From a checkpoint of a small sound classifier.
Model: 11.2M parameters, depths [5, 5, 5].
Rows from block 10, named by matrix and row number. Rows with one number belong to one attention dimension. Each number is 128 + 24 x the weight over its row's rms, rounded and kept within 0 to 255. All counts start at 0. Numbers have three digits each. After the name is the row's rms in percent of the matrix's.
# q: attention query (model.blocks.10.attn.q.weight, 320x320), inputs 160-319
# k: attention key (model.blocks.10.attn.k.weight, 320x320), inputs 160-319
q.90 100:147130047116146119154147091139128156106131125157107100097101135096086151140158127157147146122141126101109080136145132114104104104116144093136154121156141138140114149106142101116114105056115142107154143121122128134130135151129138130105110141129152117167115146196150120148136166081138124169139124157155097161132149124129106143100130130104083143103143147105119116139132152125152059109111137118134142135138113122173122109124075159141133110124119115151112140125084173107113113100121133
k.90 105:132082108155125146125119143121126102128146111163092136173113113092180139088135147095150111111101139143106157139109093167154113149140114135166157142127102123144120071123143136146122121082136140097145136130131120139154114146128140147156109119154121129146163132149099137123093098106150104150131131122092091090101073116135125126110174173130094097126137146177152139172116112122086128101133102117163161125121126117117098131116160092137133175129127151157107150124154165117168154180111138
q.91 107:104129152144139119119170124123097125111106136097136110151156154115155146148159154129130140106128121121161121150133136094149141104145097099123138155107085150169136114128153127135152061059092121151157172158176123140120068146156092128083121133118122117127125143118154132138136153135161149142120124118126186149129083140144119108117141130191126184122106154111146149115126086116133127142123125120129117114099146151135154145141114155141107140102172069160130100092106160109091130129135117
k.91 112:110149125118130113149130114141142114133118112168112132153108128163145141081156140131118109140112110146148117127089083087157140173112103146176124085170123129062143126126139166153135125132119115131128140121133129134123106142130107142171090098173161110139143136127145104113109112108121109098152170132099119155103107087140116121117114107121146096080148154153146139162169144136084139143118143116125119110117101148182109137085156102132167131108108120128117126188126092129170141139094145
q.92 104:137111099133100122131139181129115111128144150133159138108082139102105144105110129176115162079136119124111136112140094118146109169066102117122102151130163107146122137109150161170114158139087149117110130158127149113118102137113160098133168099076131163105118112128108126122146119136105114153115114150122118096108142153130078181124144119121077188145100151147126103149155142150159100132131143158167128152138139060126091126152128152100145126160110132087129123112112113106150116126105157
k.92 105:127101157106153095132107132130149156116154124144144123128152101120142090120126130142145113105132090155118119134140109159109120158120145149130132130146172141109109093135126154124100153120137111124138140147134148089166150154122163150124128121139146131105099146132097133151162103090103150139139179119123140171123111121104139094146141176149164149094138167131108113156091092137176111118102158124159144110116101152111089096123116041132143113101157146145122123140105129104158144130134101
q.93 122:111099117118093108101138110134127110142148132126119111106124149153156099126082134156105069122132132101120114104111137117140108123128150117125099122084134127142119116131107133121098149146069097107104113133118116119148134116118157098143147123114142164101152123113107105122171161104146124131122133137134116100162130092131140108161126151084138147131129151171136137109092142181114113111158105154147154168111148137143160115168166163079104137152182107183137166140160122106129127116113152
k.93 113:140159081146192131092138147116158135138148104153094153194118099122136169118118102133121160146134117126167067163118097128097116092092127146128117139100145132149167115105161147107154146100121163137143101145135113140123129088134158119116115162116097130092108165101145144170098177133101105167143120169115157169149117118155108098139139130173103084085141123099082131125154149140156116082117184111099114081132103099168108077102131165118149099097169124099106127113095144124145126156134144
q.94 100:125124139140148072113108100159134123131135125140091139140117122086106088113130150127129128120069157162159160130143159121178120115115123087133147125144141148205131116132132154097099092127161184133150107132107166135160126128140102112124174114119132113169175122148172097091128134104174134138176152109142129137164125115112148098130135097152084112115143139129132143147149142085129117113099163124092119120080131133118141122087109108145157129165086119155103104120066112130105123120101145
k.94 113:156116126140119110132093154115155115115127135098102147079130141137128159121121135096112157119141175114090173145162079139120150136143146098115098136101107122167135110114168138124103140113148123125134129108173128143132150143139127145156125107119136143148088136100110166146095149108126155109156134119117151106104173117078096111072116158115133096157119104117156143087126106129120164119066108125160144119115147123117130111118078146147072162134111109144096133099106164096148130115098101
q.95 101:097141119117153113134122100119135128147144133120102144164162112113126117120160074094101145153111113099095121106138112130107146126088114165148090115142133098168116163138122100108138124149106112147130125105123132137086134161140115103129149122099146103114110152132123203124137123166120179161077139138102126150144166093152109147142110169095120109141093102160117088101153105110117163115143124121101143139160202084128124124123127135134103115081131125082129145154148140116099117163144134
k.95 109:082194112158112151127116110097105118156167175123131147116129148107126101165083126137142101114144113124132109137176132174090110123137147121113122089142145114123141153121174160132137152176124108114108130157137127091134110133102140124101094140148154130124139112138118119128162091137155125119113142115144103104106150160105164130114124105136138138161135112121109139089128106139097124151161110112124095143115107124077095128174087171120136098123135103121150139125115158113117120108128107
q.96 091:141100164114157119138109104154100157116144139160101076163136126113161096104143104121119095145131161143127113139110126171125111126123064120110137142117126104077181169166170155190146128150152137116108128150136121187094153150156111128104109157132144138134117112137130111101123087125150127129125104134105151174101131107145174135115113130154115117102110121121147150115105141130110124149104122112101110113174122140125113107089101115088079114104157107146162143110132135113158121143107110
k.96 093:109138112134134101116100095079152085128140123108175135137122128145104176151156119151122066081109134123090060140124157117130115176112177111143075140142111157129130144116130105129131117160115133149140179111146123093123120105132160109098115062125143118144101135140118179136150121117147132119101167109089112118142077167138102111102113162145141137125124130127115136124122109110129126100121162131129136177101148148133142104107134168141167121085097136092126180118097113158115131141177116
q.97 099:098145128132169113123142141123138118170148142148111116141116122159142132186139149129105135089088140090157131114108136134098142132127102104108205136177132107135108095094140101093127140123129124137093110126135105164139114093144127118091110107131135092134097088163107146141116120142119119103130168107140165064118126112177124101137147072120133116176093144152138145143150148129095138124160061074113098158130138090151097147190121152133113128104152123090167127147173112155137087119115094
k.97 092:112134129076147173156138157088125131132130103126162149115124139132167114082106122154147130158137140114142174139119144182098144091132120107117121122166112096131157079119096138103159096119156137129131111130118186089148112074120125124127131123134175135126146127104113140146144134153178159137099147134133136102120128132119103064121133107118126140149170143144132150127106108080130141138129146120138126083094117122153089133150154139116144094141094138139159141147145102157152096118091091
q.98 105:124167133113127107130137097127115126158147095104150133100137151094156098121174136131128118136103146059141138159128157133109121104116106140131123116156120123149134133110163107128138119143140109113094113124157139079093140115146106114138118113125109147114156114119123135160114072155108159157126165123139122097158171108149134124140088137113101153107101108157142145140145125152103106116167136126147160128101151124166146100163130106148128130115138135162128114135102087168101089110097136
k.98 100:093131132105170154144139114140115172142151128133115094140125128178141114096137100113116126160121094120149118102106112171138158149091116135122134089149148132125100110149093145118082146120154138108127150120137134145123123155106122126110147151184185143141129161139089113137135124118143107130122122111126100110130155099100148087157103126178151091134120178146161139164154114121169159133091067121112150075141123109146110131145131125106120106137144134130103110121097159153145159133069181
q.99 098:131117123112151146119180065115095124119100122159151122112145120109147167152094160153115111136108106145162084090140111118120110080142112148107141154100132094121164113120137172114122110117127147134142157130123129137099108121162128137128117209096160127109131129142089130106170108108145111100098101128131153156119154116121126127143162120132168110154135158107118105138168073130138108177114095092121189163066135049134144102099134104114163090112101120111123155151117078128150105133105103
k.99 099:142119150085141124134133163085176139132088134143143177094156103081121121143120165085144110159115143134128120129144124121123122154126110140124147112170149136137097126129133129109117101149146169088184094140131127117161150139159131131127110117123120116097147149094081104106101091121162130104150115110156143111143121148122145173114147118159180145087103140142138112105140127145116192219098139126165096135092129109142079141109135100141134162137111147177140169097118101136147128153164145
q.100 098:137111127094123183120142134105160098116134131128118140141127171154090104104133110096159128174167133123149101097142128142125139127077155109141116131166135143155136107147117137128102126126163098133157094149121171134168143122148120169145123126117149139134158133085083158155113113081144139077158125115115105130117148143112098115153102149160138140106101118138168137112110114140099163153115139179171113124166090135155112150145126132093113155103096132113135126099121161151155133048144106
k.100 095:118140155120097106114138167171103085111161132148109116161103128094123106164128139139128129117140139108080145121135150123133140157091117183129159090082108130121158119114121140093123111165090188103130143161162106138110149073126107075138110144109128125110116130138114140143116149116122147166135135152132087090108131180125147150117176118128122127156084113115095118150120126134145151194161118127157117120134128104117096143095143166109109132110140111141161110143149162082079132125071131
q.101 107:134128167169102147134108144150129123165133172107138109154111128144141128156141095099140141108132144112120151133098088144134132123157077130125139097096159103142088154123124145110161143146163094156120129107108129133104177119112119136150148117114095136132125153053093187161113080146128151107119116127143096147151127108121141099156106127153135089127125068127129106156097134175109115086096131158113119110145188140132139109130120102105162106164091128180129095120119087122163092122152144
k.101 102:131103166128148116146150059115068171144120167126113154108106123145106162165143141081091124125115140132115159117125133136135082103126137126149113175085129104106135130114166150122094155100140146139155129097180144119118155144131104098154110117163115133165094141104102110095117096167117125118156090158107140098116105115131103128132100112152124147121119129149181149137123142123120170184090108143122161087132095167179126132132095104143138140094091132122128147085092149142162155156103155
q.102 096:148117137109128099141134133112111149115106115155119137142075139104123169118108171141155098128107119163134122132128151180131092121161167166126117149127150136144156146145137145121143145056077153124108137153139166133103150184141142126145102143166119135131129175145113099126130135108136095137128158140092158117119092119115150134126134153099135126147182164156106180157108140144154121133080147157130107105083090153102139098035184107144134155107147118138118118158100163150113114139154156
k.102 093:134142125120097130128118164161139130131113128144169085094187147140091143141082145174106131133118154126161104129201143135143132087145148097116137123158109108141088102155121133147144133119111105122120118149121117100157113121120140111150110111110062120101127115172162128104131182133090137124147139090101122142131120146136135143139092129089127129136125128099125102134167164137132082079124126156150108127119134130084155103138061127142129163149119131070139128133115145084135122137136122
q.103 102:119102157141127110130111125121123105103126118146100132107142128156137134205189140121144140159089173093110150121130164148145139084096114127151070151124129112167133124078116106122102156134134163116118116102101132139134094122103165104115150101147136102160173140129132163132129104142120129139138126085123095101091164086165122096098105138136130175081098179093160112146181120077099132117135184105130163162105152133129113123131140108153180115121113093114131178125123154112092130133119161
k.103 109:085155112167119135162128130161109140144153098129156125138112148129147183116109110140104096124150142146143140147124111155102107103164105100142160101092152118110104117122153181116115135114122110159111068097176163121138147115116132133102101161165099138136112089111136107152155131134165140148102133170145132139114171116144134123137116148083145100166131087129123132105110156115110116159082127094115132129159130176093110152137152185142098137124106143152119073157153142151116117099122159
q.104 098:161089121130154109122132133137148139118098098130120105172119187056144136129095146187127140106109108105177126131170135137146117148147115113106131137167134184147100139131107129134134136134104133109144093101134164125175112098108166098128111074107129097076112104123161151109156127110126130110104159096142139066124171100125127138086108153147130116138140134134168135144150167110127113131133153120111120144110114120102128118115137147116138087107183122102100164111103131095124140108113110
k.104 091:090157146142095159126127141133114110122138153093118132095150155108139084116112193173087146133118143083067127144087103118139102139119124166131150156174138120136108148142116104090138091139074092113095111139124115132073145188103115124132169148139118110112077152115101119150164118143091138128140131124176120125144113177067081127164128136113133157158132150147132101129146088150163143122124131110110138123105148104129116138150164134080110095105139084154137141155130106136104111134138177
q.105 097:129159117090165080148126090138155151134151155135085117102146137093090122138115113171158153130133143107143119097130165124077163156090175121120092130100129096106140128121119112177139082112143118121090136163144100122156138147121108147120118163189117116105140093090166124134105106120102167112112118166132085141134170148109130136134095135145124093136117117116153112160144152108092127127125136136176125153150130136148110122157114112155138146138141063121134152157102163137132107108124114
k.105 100:133150121132130118129113113143122157130078143111160137116113156152161091149128107123134085158115075156122101096120088094130124165110120141133151132117094142136115169144116117146156130142123157133120125139161135146105139124124119160125145102121112107108106138163126125161126136115136120118121101140132155121148166109155134114108140105135137065087116138114115066122135091154158129168138142137110134113089149155110130167100143146130126108109143134138130097131119133145074150120138156
q.106 099:114086153168130147149159151082151135111144126151125106147145086121107136136169105110117101096133097108105089130122142122111104165130091105127100169110120157100104106119122122126111094095117127132148107111132107136116094126138155162136101146130068075167117151102103112125170151127123136110075076118120129088120106135175145124119141135138157127149140152112135088118118117099096097126088157127136135159154151130115158134115168151160132101110158139124132191170135140138179115134122160
k.106 088:140111107114143142127110131180157140117110102102120105099111167146137193105114133156136151117160160157145114148111130096143126167164114080116118131157127128121118128133170102128149097129109064123165107116144110144142127136126121114151102151095143094111174136131149163141154105145112132158151114124123102139165157144137093093133146166152142108108099115137164123164179171114147150167132155073138214140107124142125108134096112101128150125104097139129163170142167128131127099121171153
q.107 104:137095141082155125144096111123098159140079145100122079081154155136140137123129134144075110133129123155109111124148115176094148094143110120079131086153131126137154118108149107094126127130147219140126123175131147165107176118159096073098123134153149141071129160136136122123110122121141143122155195135111122128127111149111174150139145126130171139140112140151143125142127166116132122149099103085116103170151114123126128124156145150147163140097165147106167154132096145109172121126076154
k.107 097:143115113086150098142093113070137136120161133157133137106153093142137122115114129138120137122139108117124127167097157142118102151082152136130123112120114131169146121168127129129130122163083121161090103141157123118125111102110148160134116099093109120177118106129083088134120181120128117140124128107149140132131121140132130114142121146089121144153149157114110148133079110180124084148123155201135107103123153133162133143127107143164118142138112125129119152112108138184167124178135079
q.108 096:141133139150137067101118102113170141107103194165138139091049162145158121111152157110100173106107132082118113165156119149134152153108111139126150138133127133077126113095061104103110151118150146146123139104108140085132103148093140136114162118171125131132139133134082123126151122154131103142140134148090086112126102123109102152122129146101160127113158137121137143118142092151150106104133176167177149135126136166122090092122161096122125069117128122118136140136126161103133113127148092
k.108 092:091105086117127157143154187108155109155099131135128091129119121181119133104097095137141128153118157171124147133134113107107187163138129102087181164109150103091057120135176132131134165144130129173115106111152141124114114145137127112090121094098104148148109112126117142132102136149129128116088152094114117125121128127155152122133071163108106114157126115104148113106131139138091134120125133106127118147124120145087153094124147106161137156162140148106140135092124171076144110073125114
q.109 102:132149121169127147101123119101131112150110071117160143143066171130113097133131163097130105149093160112111174128100171122108115113138105133176129134087104126157132149127144158148132132087085124132078129153146125135112131062125157138096084153145101133116154108148081136133128119120117161139138117129105157076118131131136129141109154134104107102082126121151180167146148133120121147157142146113128159096131124124157114125164111126097150134126122133156147104129169114161131090115141098
k.109 093:104164141146151080089114116127104142163139130124106128177156095120128126097120124135112152100152134066124131106162091118137115086129096108152140108153157112145148140137121112103091090111147168117155101094109114087098136126149127074137135124137133141144104167152134161133151148141160117057111154109112127138137084125111138160139143125134136147140105093158115106132133124080121123120111124111078141137152117092073077107131172167116136142127124119058139086129170142131141096131118130
q.110 091:114131098117084102137138111097182123138146115112143165084122163095159113142121121157107139115086108136150177110134105097112126180162129150107145138177085123134127132109130103122104112120144162129083093126115112097172134124135111138115119123138160131101105125118132132124128100095112128142094152118136095074111102156123141136121133143109166073133121117135162150149161111101119146133187099071163133123120141141150161147122150143128087158107123124137137118127103115152119110070119109
k.110 094:083150119120128105137095099126141134135140107113135177132115113149194088107117152130139151172142152119131082163128134115104170123151094096128142133106116128126163142138089134072115106151117103138133126126121104155115133131124089102132126145122175112162124160103151163160126105115161105153138157143102136140146114117150108106134134152120110161096137164119144126132114126097114142103140108172108128148125149140144086113132129105126131123144159140104152158136147136119092114120078142
q.111 105:126153125173127127136110130137080133103151136085168140144107111114095119123122140111176119100130123166131157092165106089136169163121094132174117118128128136109093118108119118101140100118158118136175135115116128118152112099166115120142138139111133156141138149140131181144114148091119083132144141119161141114097081154190119153164151120104126160092113114095121121143101173131126117119128093128115104129115106103113137146141139088125147174112115096149151124154200140150135115092155112
k.111 096:067131085153155084095149167112098133127108122145125125118170104156123118144157140133103112082131125121135127132136114110087159111160129161141107133139110130090146143087152121101122163095088120116108116144153137131158145139127156118113124137122166143154151102119124106116155107150147107120156115158125147074097150075144092185116109139143100129183155153130139142124156136128103070127104128133085124135164134197132153143127086095114170120123120139148123150165122182156166119130097124
q.112 104:127073125160179130111112132121122081104078092142099120138110099127125136136157129154117123123116131148148114152149130127098116119137134107117090149133134134157166121119107120143145153090116129146089145149160161119139151131140142126125124121136138142071196104131153113122150091094119140108119156113133098150058134146107140121101068140123135109121104141143134126145116134136116117145142164082121152113117084115130113138144121115153128141145161116119165147134070109151133119121143145
k.112 095:142175144091113114166146134131106193125105118131138156113119107107161126153108149174129114186112095139096089123122120111111116102120077136148136113118116131152163119110140152132139074128164147121147114122154129138077146124110124065137155182102101111134108152119143126131157125133127076171124124145157128102121114115144139073141138111134107125166122171156127119121125079117143129110168128134114087102069132104117155133098151234086093171110111093158144095122116124146115122157128130
q.113 104:148135140145130114137121146123146131147162128142112158132092136161145092169114121107102109132125125133071127173143157094177132155116152116122119125165111127084117131140142073125138154091111104140127130157121131163094125160125170151153125114095144132136151123085108113129135088165149098120139079127081127118137141136118135115099113087140121075076096107142156115134129112122128113125151118118138122172146145151150135127087116081105120147156144202126140096129138139116149134142135130
k.113 105:125127152134128148100146109179113108110139100111122131140129118127163171156128166118119129170114109120168123103112133110118098116147093048141109118154122131112148110108092116126117098174150156119100115097105121095131108047111099103140160123138120118112151158116145119146114105138107106141155161119106133169127167139100110086121119147128126121103112125107148140155144152133123144113105109110132161104123151108164088118069090144123144137144101148123180149112122132091114134112090129
q.114 096:126064121106127145122115139105156130144170118121152130080110105122121113112121108196159110135123136146165102133138113105175140146156111170109155121135142124156104165128093144127132101108128185140150106101151140144115132163092133106149136147116141120151146116110130113125121122095112136083094122115148148126153130096115106170137171135103135117149155113141111135100103075107174130098105103163154118097098142108131116123100129146167105093101133132136098133082101099164117137149096143
k.114 093:125144112118122101133116138192118128144151127173141147147098121107174114129092136147152128143103108083108173117130143142094135127165163127099144141119127114099138133106125122140125082136109115097135164166126102108137192100180130156120088130151097119130139157137117143139138142122158102129136150154149125138100085136134141107100121150135120122115138093143083200143118120105173111088141121089179127143152113071131094125094110126129125138126165118160157170115127108107118123139155112
q.115 099:101109144145096123105099130140105137136135138102137103083122139099150103132113129141149129099158110129118156124159104090131129091146109090119133114156152087137128123130119112101110087157138146117163113166099111159067117136127147136095150124105122128108107139140097137097123154161116110083163149120110140079080133133086141114153122168137164132178091114120089144115101108089183133121105123105153147137133112088082150107124165143106130081160134126141155054150117116135090133169149133
k.115 096:112133139132104120118157125123138147113095139138095159170162099067096101114139107147137157101155125123138130138117139152160112101113140173144117145122092095095137127175133169125152169131120168142109129083153144136160130082135123106136055153124085141121081136127115101126126109115152070104088138146156133143178104120136139104177115150133132155130145120146132129112094153102108083115133127138129147118141096143125110089107104122141115095115113126114119145150116148143142141114140149
q.116 093:101120123086170107128114172125067157119103110161137132142100120123147134136145126170149072130127109131148159131122078139115108127205130128086139098106162102123139104137202135136120098124168153106125147096131134082122080114137085142134096179151099129142107162121141133155105127106121186126135149129110107131166110129128109129141090108076141121177162152148115164150107121060132145151105132115152120137123127154098122125148154139126101147149124145120121142121093112134159148147130119
k.116 100:146137129142136146144120147085151095152122118117141108110132143111138107151127121119136075074107107162091106110109157130158098142136111152148104134120109097120114085130144122094141105115082112140136123138140146117150127119126111091203104139124090137141128087137173123097107100140103071099140122151109112145138132133156120167092130128158166139155133123127119137106093113145074115149153171137097119134162099133109136154118109119159069189124153125091109119119132129155150121147149144
q.117 104:148165155112160142085122115102125118129129135125132155091154155124111123147128138089076147157128115155109141146088147132123098148144112148144137130122092155167123109107117105154124124114129162116126137128102149088130128132155102156126106134104120126119128157109163115154113153139140138131130141182108135089145130148091107173121117085064145142089121152120122105166130157109112125076115149144118119110128132127126168093114115149101134148141142101108120160134100099143139154126122178
k.117 099:177134100117104154113119158161123147143151119118125125144086115121132137133115063121137111153127162073133172113162113181150163093138107115157097092133138094111115109149116094131109145135107089146126132127117148116137122146120136132155128134179126129160137100122140119167133153150156118126108069148157106188122130145150133139164113077128141161085126118123159177140106081145126144113138095138126120086155094108158137123149106145115086113137092179117125160113145147098105129117113106
q.118 113:165120098136135129059122128122099136085120146160103112132145147120123094121109124120115132145127147131097189125118130116142107117138141119106081115113171144113165116160137136102123158129148141131121125143143123105188119113157134158139116132150127125124187131163132112132181133138121140160168178095139115133102167165090109120097172120150126147114117126106132121110101120152142156122105121103142130094102080110135100105150154097111135136143113124128083137146105150112135120098155109
k.118 100:100141140131119084124116146137102118147068147136145147154108156119116148175151178123111143115108113172143088159115136107133104138114100118121154148110097159177102137148192103130113106098103136136123129113144134127127103135133135137125135152108128130105102131165096126097113150093140123168145138107144148094121142132117116147142107112126127136161101125143159068117147144107105112114118174169126099122136153143153156106152109199098097122147118173103113116103122165122116147110137145
q.119 094:113135112116125132144143111119074076134143121153118117122111056095101076110120121123140135111149097153119165106143161134101123114146124102120181109106121120093090135132117093098106085136167116063155114149138103126165161135137120184123150087131145154141127118117149128132156115145124164130126150105127089105117109127159111125140068132137112098144139124143140108116101155141143153105128104176111105148117097103184093110121124159108116120147092091140142107118139134134086132099137125
k.119 098:081142149136169126127159123136139120145082102130138130151138181154135101114130163156156093132146138105123127128123144090091097144121120125138154111089114121136141156112140168100151112139150111166100118126108167112084096147114141101128153090170122119141124115113063112136095107136104097153098124137105119118101105073120131133115142100153111120138128113157110159162138143107105123140137108096163123146132144153154118113165123181078144151136136124110169134149136148164131109124114145
q.120 100:121164105128132124143125089129120120117096146151135181126123115158131105094160132153085108152086151133131125138125138192125111142117129118100114129128102092135154088142137118090156145146142154127108142157162141126131166097168084122154160123177136152148126114100177122118142102117113065153112125105118117151090132160136161095165136075118149154078134158120163146158135134109155134087114141145152076131175107149154134123171107105082121106113132178159152131116102175156125090123137130
k.120 096:162146112141147157143140139110144112100133127134148124135111164106110147161096166153132111136115138160109111144108171124119108139179107084130136121100106123092149150129182152182129078112087143125123171160124125098146100106119141131057128142126116094171148110154110133123117109111149150118125137130103106128094118109122105136121112143083070098140122140132108134140153104118119142095097144157153156151130152143122121085128129168136141135137103193104117154102112119130138122121115094
q.121 115:149132138094102118114134159122148113118106158137109168151136154107119171114131118095145176112123157148120132128119162142126126154145143169132097133138118157184121163155110124148137146164110156163119120157084152113139126129106121147125162133082124099113120110147136126114123156158127119182122159095143102098107124152115136137125146142144175161112110116094101132131130158144120128126116152100152121098129105131075134117161183135105158116154129124140100116104115134138090122158155110
k.121 101:148123130117102122100135110106134129154149113099135067135142112150127130098073116138140144124133160068100149106196155130148089124140114109114117114140140141118138149146117160156103131107162108186141120088173140114151181185098123122138133111146126102109145111157150106134158147120137142124136156121134127142149167110150157128157115073134138132101152085128145104106122085136164139176150117152137132124173181113161122121114101122111114083113111143190106079072107138075136121146105145
q.122 088:089122118128096101146134138131122118158168115153164140140106115139131144133131139161158110079105154122148153138123127101092136132111122139132108105096143089147135157092140120139137134128132121078165126070162115135114138124105154128104147099179133116145113139153078134130132172136177111114132150115183118091141090113111129135120129146109158106104144129116121118167139168121109144073102105154136135086107104132168144124107154171138134150112109142125092070133129101145098093163141094
k.122 087:112095159108124150127094142122144188131113135146151143116113124117102114133083125106080141114156125143130112140123112139133101147182119170130135176092136110148100127141134099110139120079141121142097103106175170135094114149169117112175116145169156117169151126162146116109139105104163129086070123127098114091133116087111104127128124132107131168124123121131177124153181110103084085096142075103130119136146145125127102123129147116139143150137125103118117085166117111128127104135100091
q.123 116:102160087140074173111145110118124129143120131155147113117093129125133138107164114100140161126145134141111129127124147111125095134110126112136162128166130108107128138129095137096143152134112092179177087178125096148146161151108152205127093072198127148147080119142112138110109120132117140117101134108153108075108109100084136136158140155138153133128180163090140164131156150139128174132126143126150100133148134157128128163162125134146147129133144171128099132116139140144112099120128129
k.123 106:085161112107153125188114110138105101094123103113133156135143130144147145142107132151106156127142130074137140139138111108114160166112115106126170133127116108188130129104140118106117125122140107144114142084154126118121103128149147109082138125085137155149118103158180184114124124139108116161113139105153119154108113145098102080145164133126128128107122079149110133113152142114144131158092121147119127118141107151100123111134106121079108143188116107136125156104139151096136139123116103
q.124 098:102112150091130108105104108112101084136124128115146110097141150085154146145117130187150112104085136147138109104125116151148118149122090148104127126151110135116116133132119145115158096108112129100125123127112117134162097140140165143116139149147187125120104116111158160110159118110118083153115127159138138111139131143088058148087143140116120170140138145112112116116128099111109132135157117090107112166101127107101085088168137134100070134131100137162095097116111112104135118121114098
k.124 092:144130047115160109115146154108139104099112125150117132145130076117110116122087134114138096139133126125083107136099110142140150140137126193110106148186139095104141148097130117106147140136126157091148132120116144142115115136126074121113159121117148165092111126135115120133124140114123147139127139190125129135137120157182171118093128091128140143136155118116137137171112114136111106133150141150179109130113117117105132143113169105101165147121172158099104144164121114129118146100107135
q.125 114:096127071157147126092100101119159115142092135161101090136086129179123149135143158139091147116125074098167118110139125131126175148194115118116150098199149123131110133121147114130135148136129093140110093118120126102103111136159142096063123068120131109062083118110137109110136100140123134117143117085078106140105078134116081077130105127124131072120176111119078125107157160103081143129115137135120135143136170139175139111139133155144139086153115137107139141129083102125117122131117112
k.125 096:096150128149161096137112127136131134158124111190145144146125130147148077133127151086176098146097090154083160142095109109122093080162134152107131118148134118078134126147136100121141086167092121162153099159105148145085154157167146124129121136103102111143115168129083135147120122144102144143092128139173136132133140164110109143132111129107139136063115150163146123110066136122117120175163127153154149148114165113113093172113157113108134173149133109110136099097127118147122117120122119
q.126 094:136125115094130132155140136151115099157135149169138157128108135131109140136113156115143128136149133130129120110116120162117109124114160138155123131148127084097113130150076124112148083139177125163103092129137122175127156136144138136100113127132141138143115143113090128173119141150114109128138135112139083150124098118129126131113109124133161151173084127149160146109108150135111105144097057183167107140129128152141138178099133117093110088119177079117121109115129120105154124104125177
k.126 089:149169157129108105108097135098060168145115158127172138092152128153132124139120159150117113109140133123114132094080134137145108149118131145128110156098087124156116139107092131121157133155127099144121138159102168156144065115142180120146114106140110105103107135181115152162106095111077132154134075134122138131141156167128112132130154125084131093133162131089076131138084093134126128174141162114118133131088122075089129137087128140116114146156096077138142141101118133134121151116174111
q.127 109:122120128097070095125139119155144170119129109083117133123166133112110115115143091100116158140139114148144119125118142115130121150179118137109105108170139140176096094091171112091119141106134109135174099086112142150107105128122109134128157098156070107161103103115150076110165187090164171094142121138124145102162087122108145167132106152104133147147118122140084119127153094129140125115099157139151159146125122136139136127131134115155153136130121090140105127139094102142123103156153180
k.127 097:134148095141111120154123147123120120122109104167144184143058119121134135124155118162151093083153113122139159159139120099129123127132134137173131122093141117135131134156143140096153158084101056176151138156154120121124149152155111134175102141104127110130154131167138119076127160092120098108113136124102139115162123094109144132146121113130095130087130096108108130117127086153138081086121136098129139098091139137195097143088099116127139076174116125127150178146133112136087116135106111
q.128 095:109129165150099154166084118165151131130098116140117125099133134134120085105117113063105120117101142153125105096118118116133136129129121113172114153115159128122101128126068123123164111123145132138147119138153152135144114153130093131113106123162142092151120128121153125110162099129177105101101110136136124120146098122135063130133165134125134111136152092119153124164160123171129095153097146116116132121139139156106116085089109111156122089138113098103128068100085133122117153172128183
k.128 098:151146116152133124132131148127142163119131098099119156097104121128156081166129108154154144101146124134108111180111116120116165149187157100076125101117159096181133121147147146145084108152161079109172125079136135130140109135150145075107149160130123152142123135127149120160074115140163152131121139126140085136133112130138123082131163156109147150167117137095129170121108134165135100118115110112169117137145103126115128153126142097107109134141117157117174118110105119149123161110163111
q.129 103:128107117131114147115118123124162116118137134150108106181116122123144148135150108154102120152096149143118155114146108151159152155137134148135159130072131110108135106088126160112156120124125144144113141134129105096148152104139131106119112152136121138117164102083123121145159121144119156162140118131134075161123156127109141153169173116169097170121151082113123149108124118104071135151158135116123134137125145141159121133130128101163143169151135131162114156086124132113162161180126070
k.129 105:111105126147136096095129083150099128120111157078160125093112110153134112130135152121134155116145094124116110180105097132106133134111143109141118143159155148112184137091134117121160145137105124146118155105146160113125097144128163101119178156129153176205140104135109097093141162166168108101100165117149139148137147164171113120127156088134135091140113119130174086130127147113123134129166157160127127117115160134128154097150149098126108117092128147151155113129166136157114094140119148
q.130 098:140133125142118154102121122110100149121102138113128105087134130130093113174103117131119137138088116121115119149153142105116110141131115128129111100122100091148081122140068118136141094115054128097158160098119115156132115149126102089074097134095164148170142117148151139111131160103114128115108135095146086084137084142094124100092131116149144132148109174152124109129133146144095115133129130177143121118134100093141136163098128124151140118126096137085116132099109127155159068086166169
k.130 105:149139139130149154098152087110108090103141117142076128134147095126105170113110160119136172109125126140138138144162165127110131112153075096138129148132182108121162158137138150076155127148139106133105135152117086102111123112104089087140113132106128152163140128116106138097142136129089137113097152128125152135097127098116126120143151105096124156088142138108097132076148110079157136162164135145079134126149094137146127152150106085094126113155115105145129121134081110134132179097134127
q.131 094:110135105132133094124143096083121100108147136072115093115131114123089162135146190110096102101171133121120108117099130093106145133127134122148108129118114110117116127097118107157106103118095114114126083113115080132113148126123126142086148096127134137139138157127133123096096109118116131109117136094125145139160138169165144099079156092120168111161053130106142139132156150125142115111142151111079101149165127110159174123104095130135139139095124112122165126100105132115148133137115090
k.131 098:190081123164137139135146133167148119142127115122092124106135143111130162107126115128157150164106134194102104165136102149157145117146142138122088099116095115122134087122144138153157080131147119171107150154109105137144149150119115128107111132132136122185130143148129115101080160122142107076101111112121131133121154136132150148142127152117114141105147147111119123094095117124114142113115096083161109147076124148129183149132146100160168143156129177122158117163114129132135146089115182
q.132 105:107133129138115093123127127106105124153109155120123135138129128116144086138122127086082089148109107149151101151119124131132109115137107126113095157089159145177104119162110123140132132126116103116152100158126086188117121166101098147150136116157166135128154172117128126160165163120143125165132128108134132101092126141152167117084125100096118098109165167084116114174114131144084071190148090077104102156150080105142172140196107075165119128129139139110107119096137141116127135107104137
k.132 102:122148139145177127117122123119116156085169151110165107148076126112121171110146116183129098137139158088104111164101098137138117085161161110158138127125112115127092124123123157161121089168145099121153104089127121108123140103111134161104132108119095159150117117135136150111121157118144166093150119135104143134125135170135141166122151130096112121165104123154096139095131161140107123138119138085111139117098135113169088094105124130121153115117131131115139162146144114140121152139119119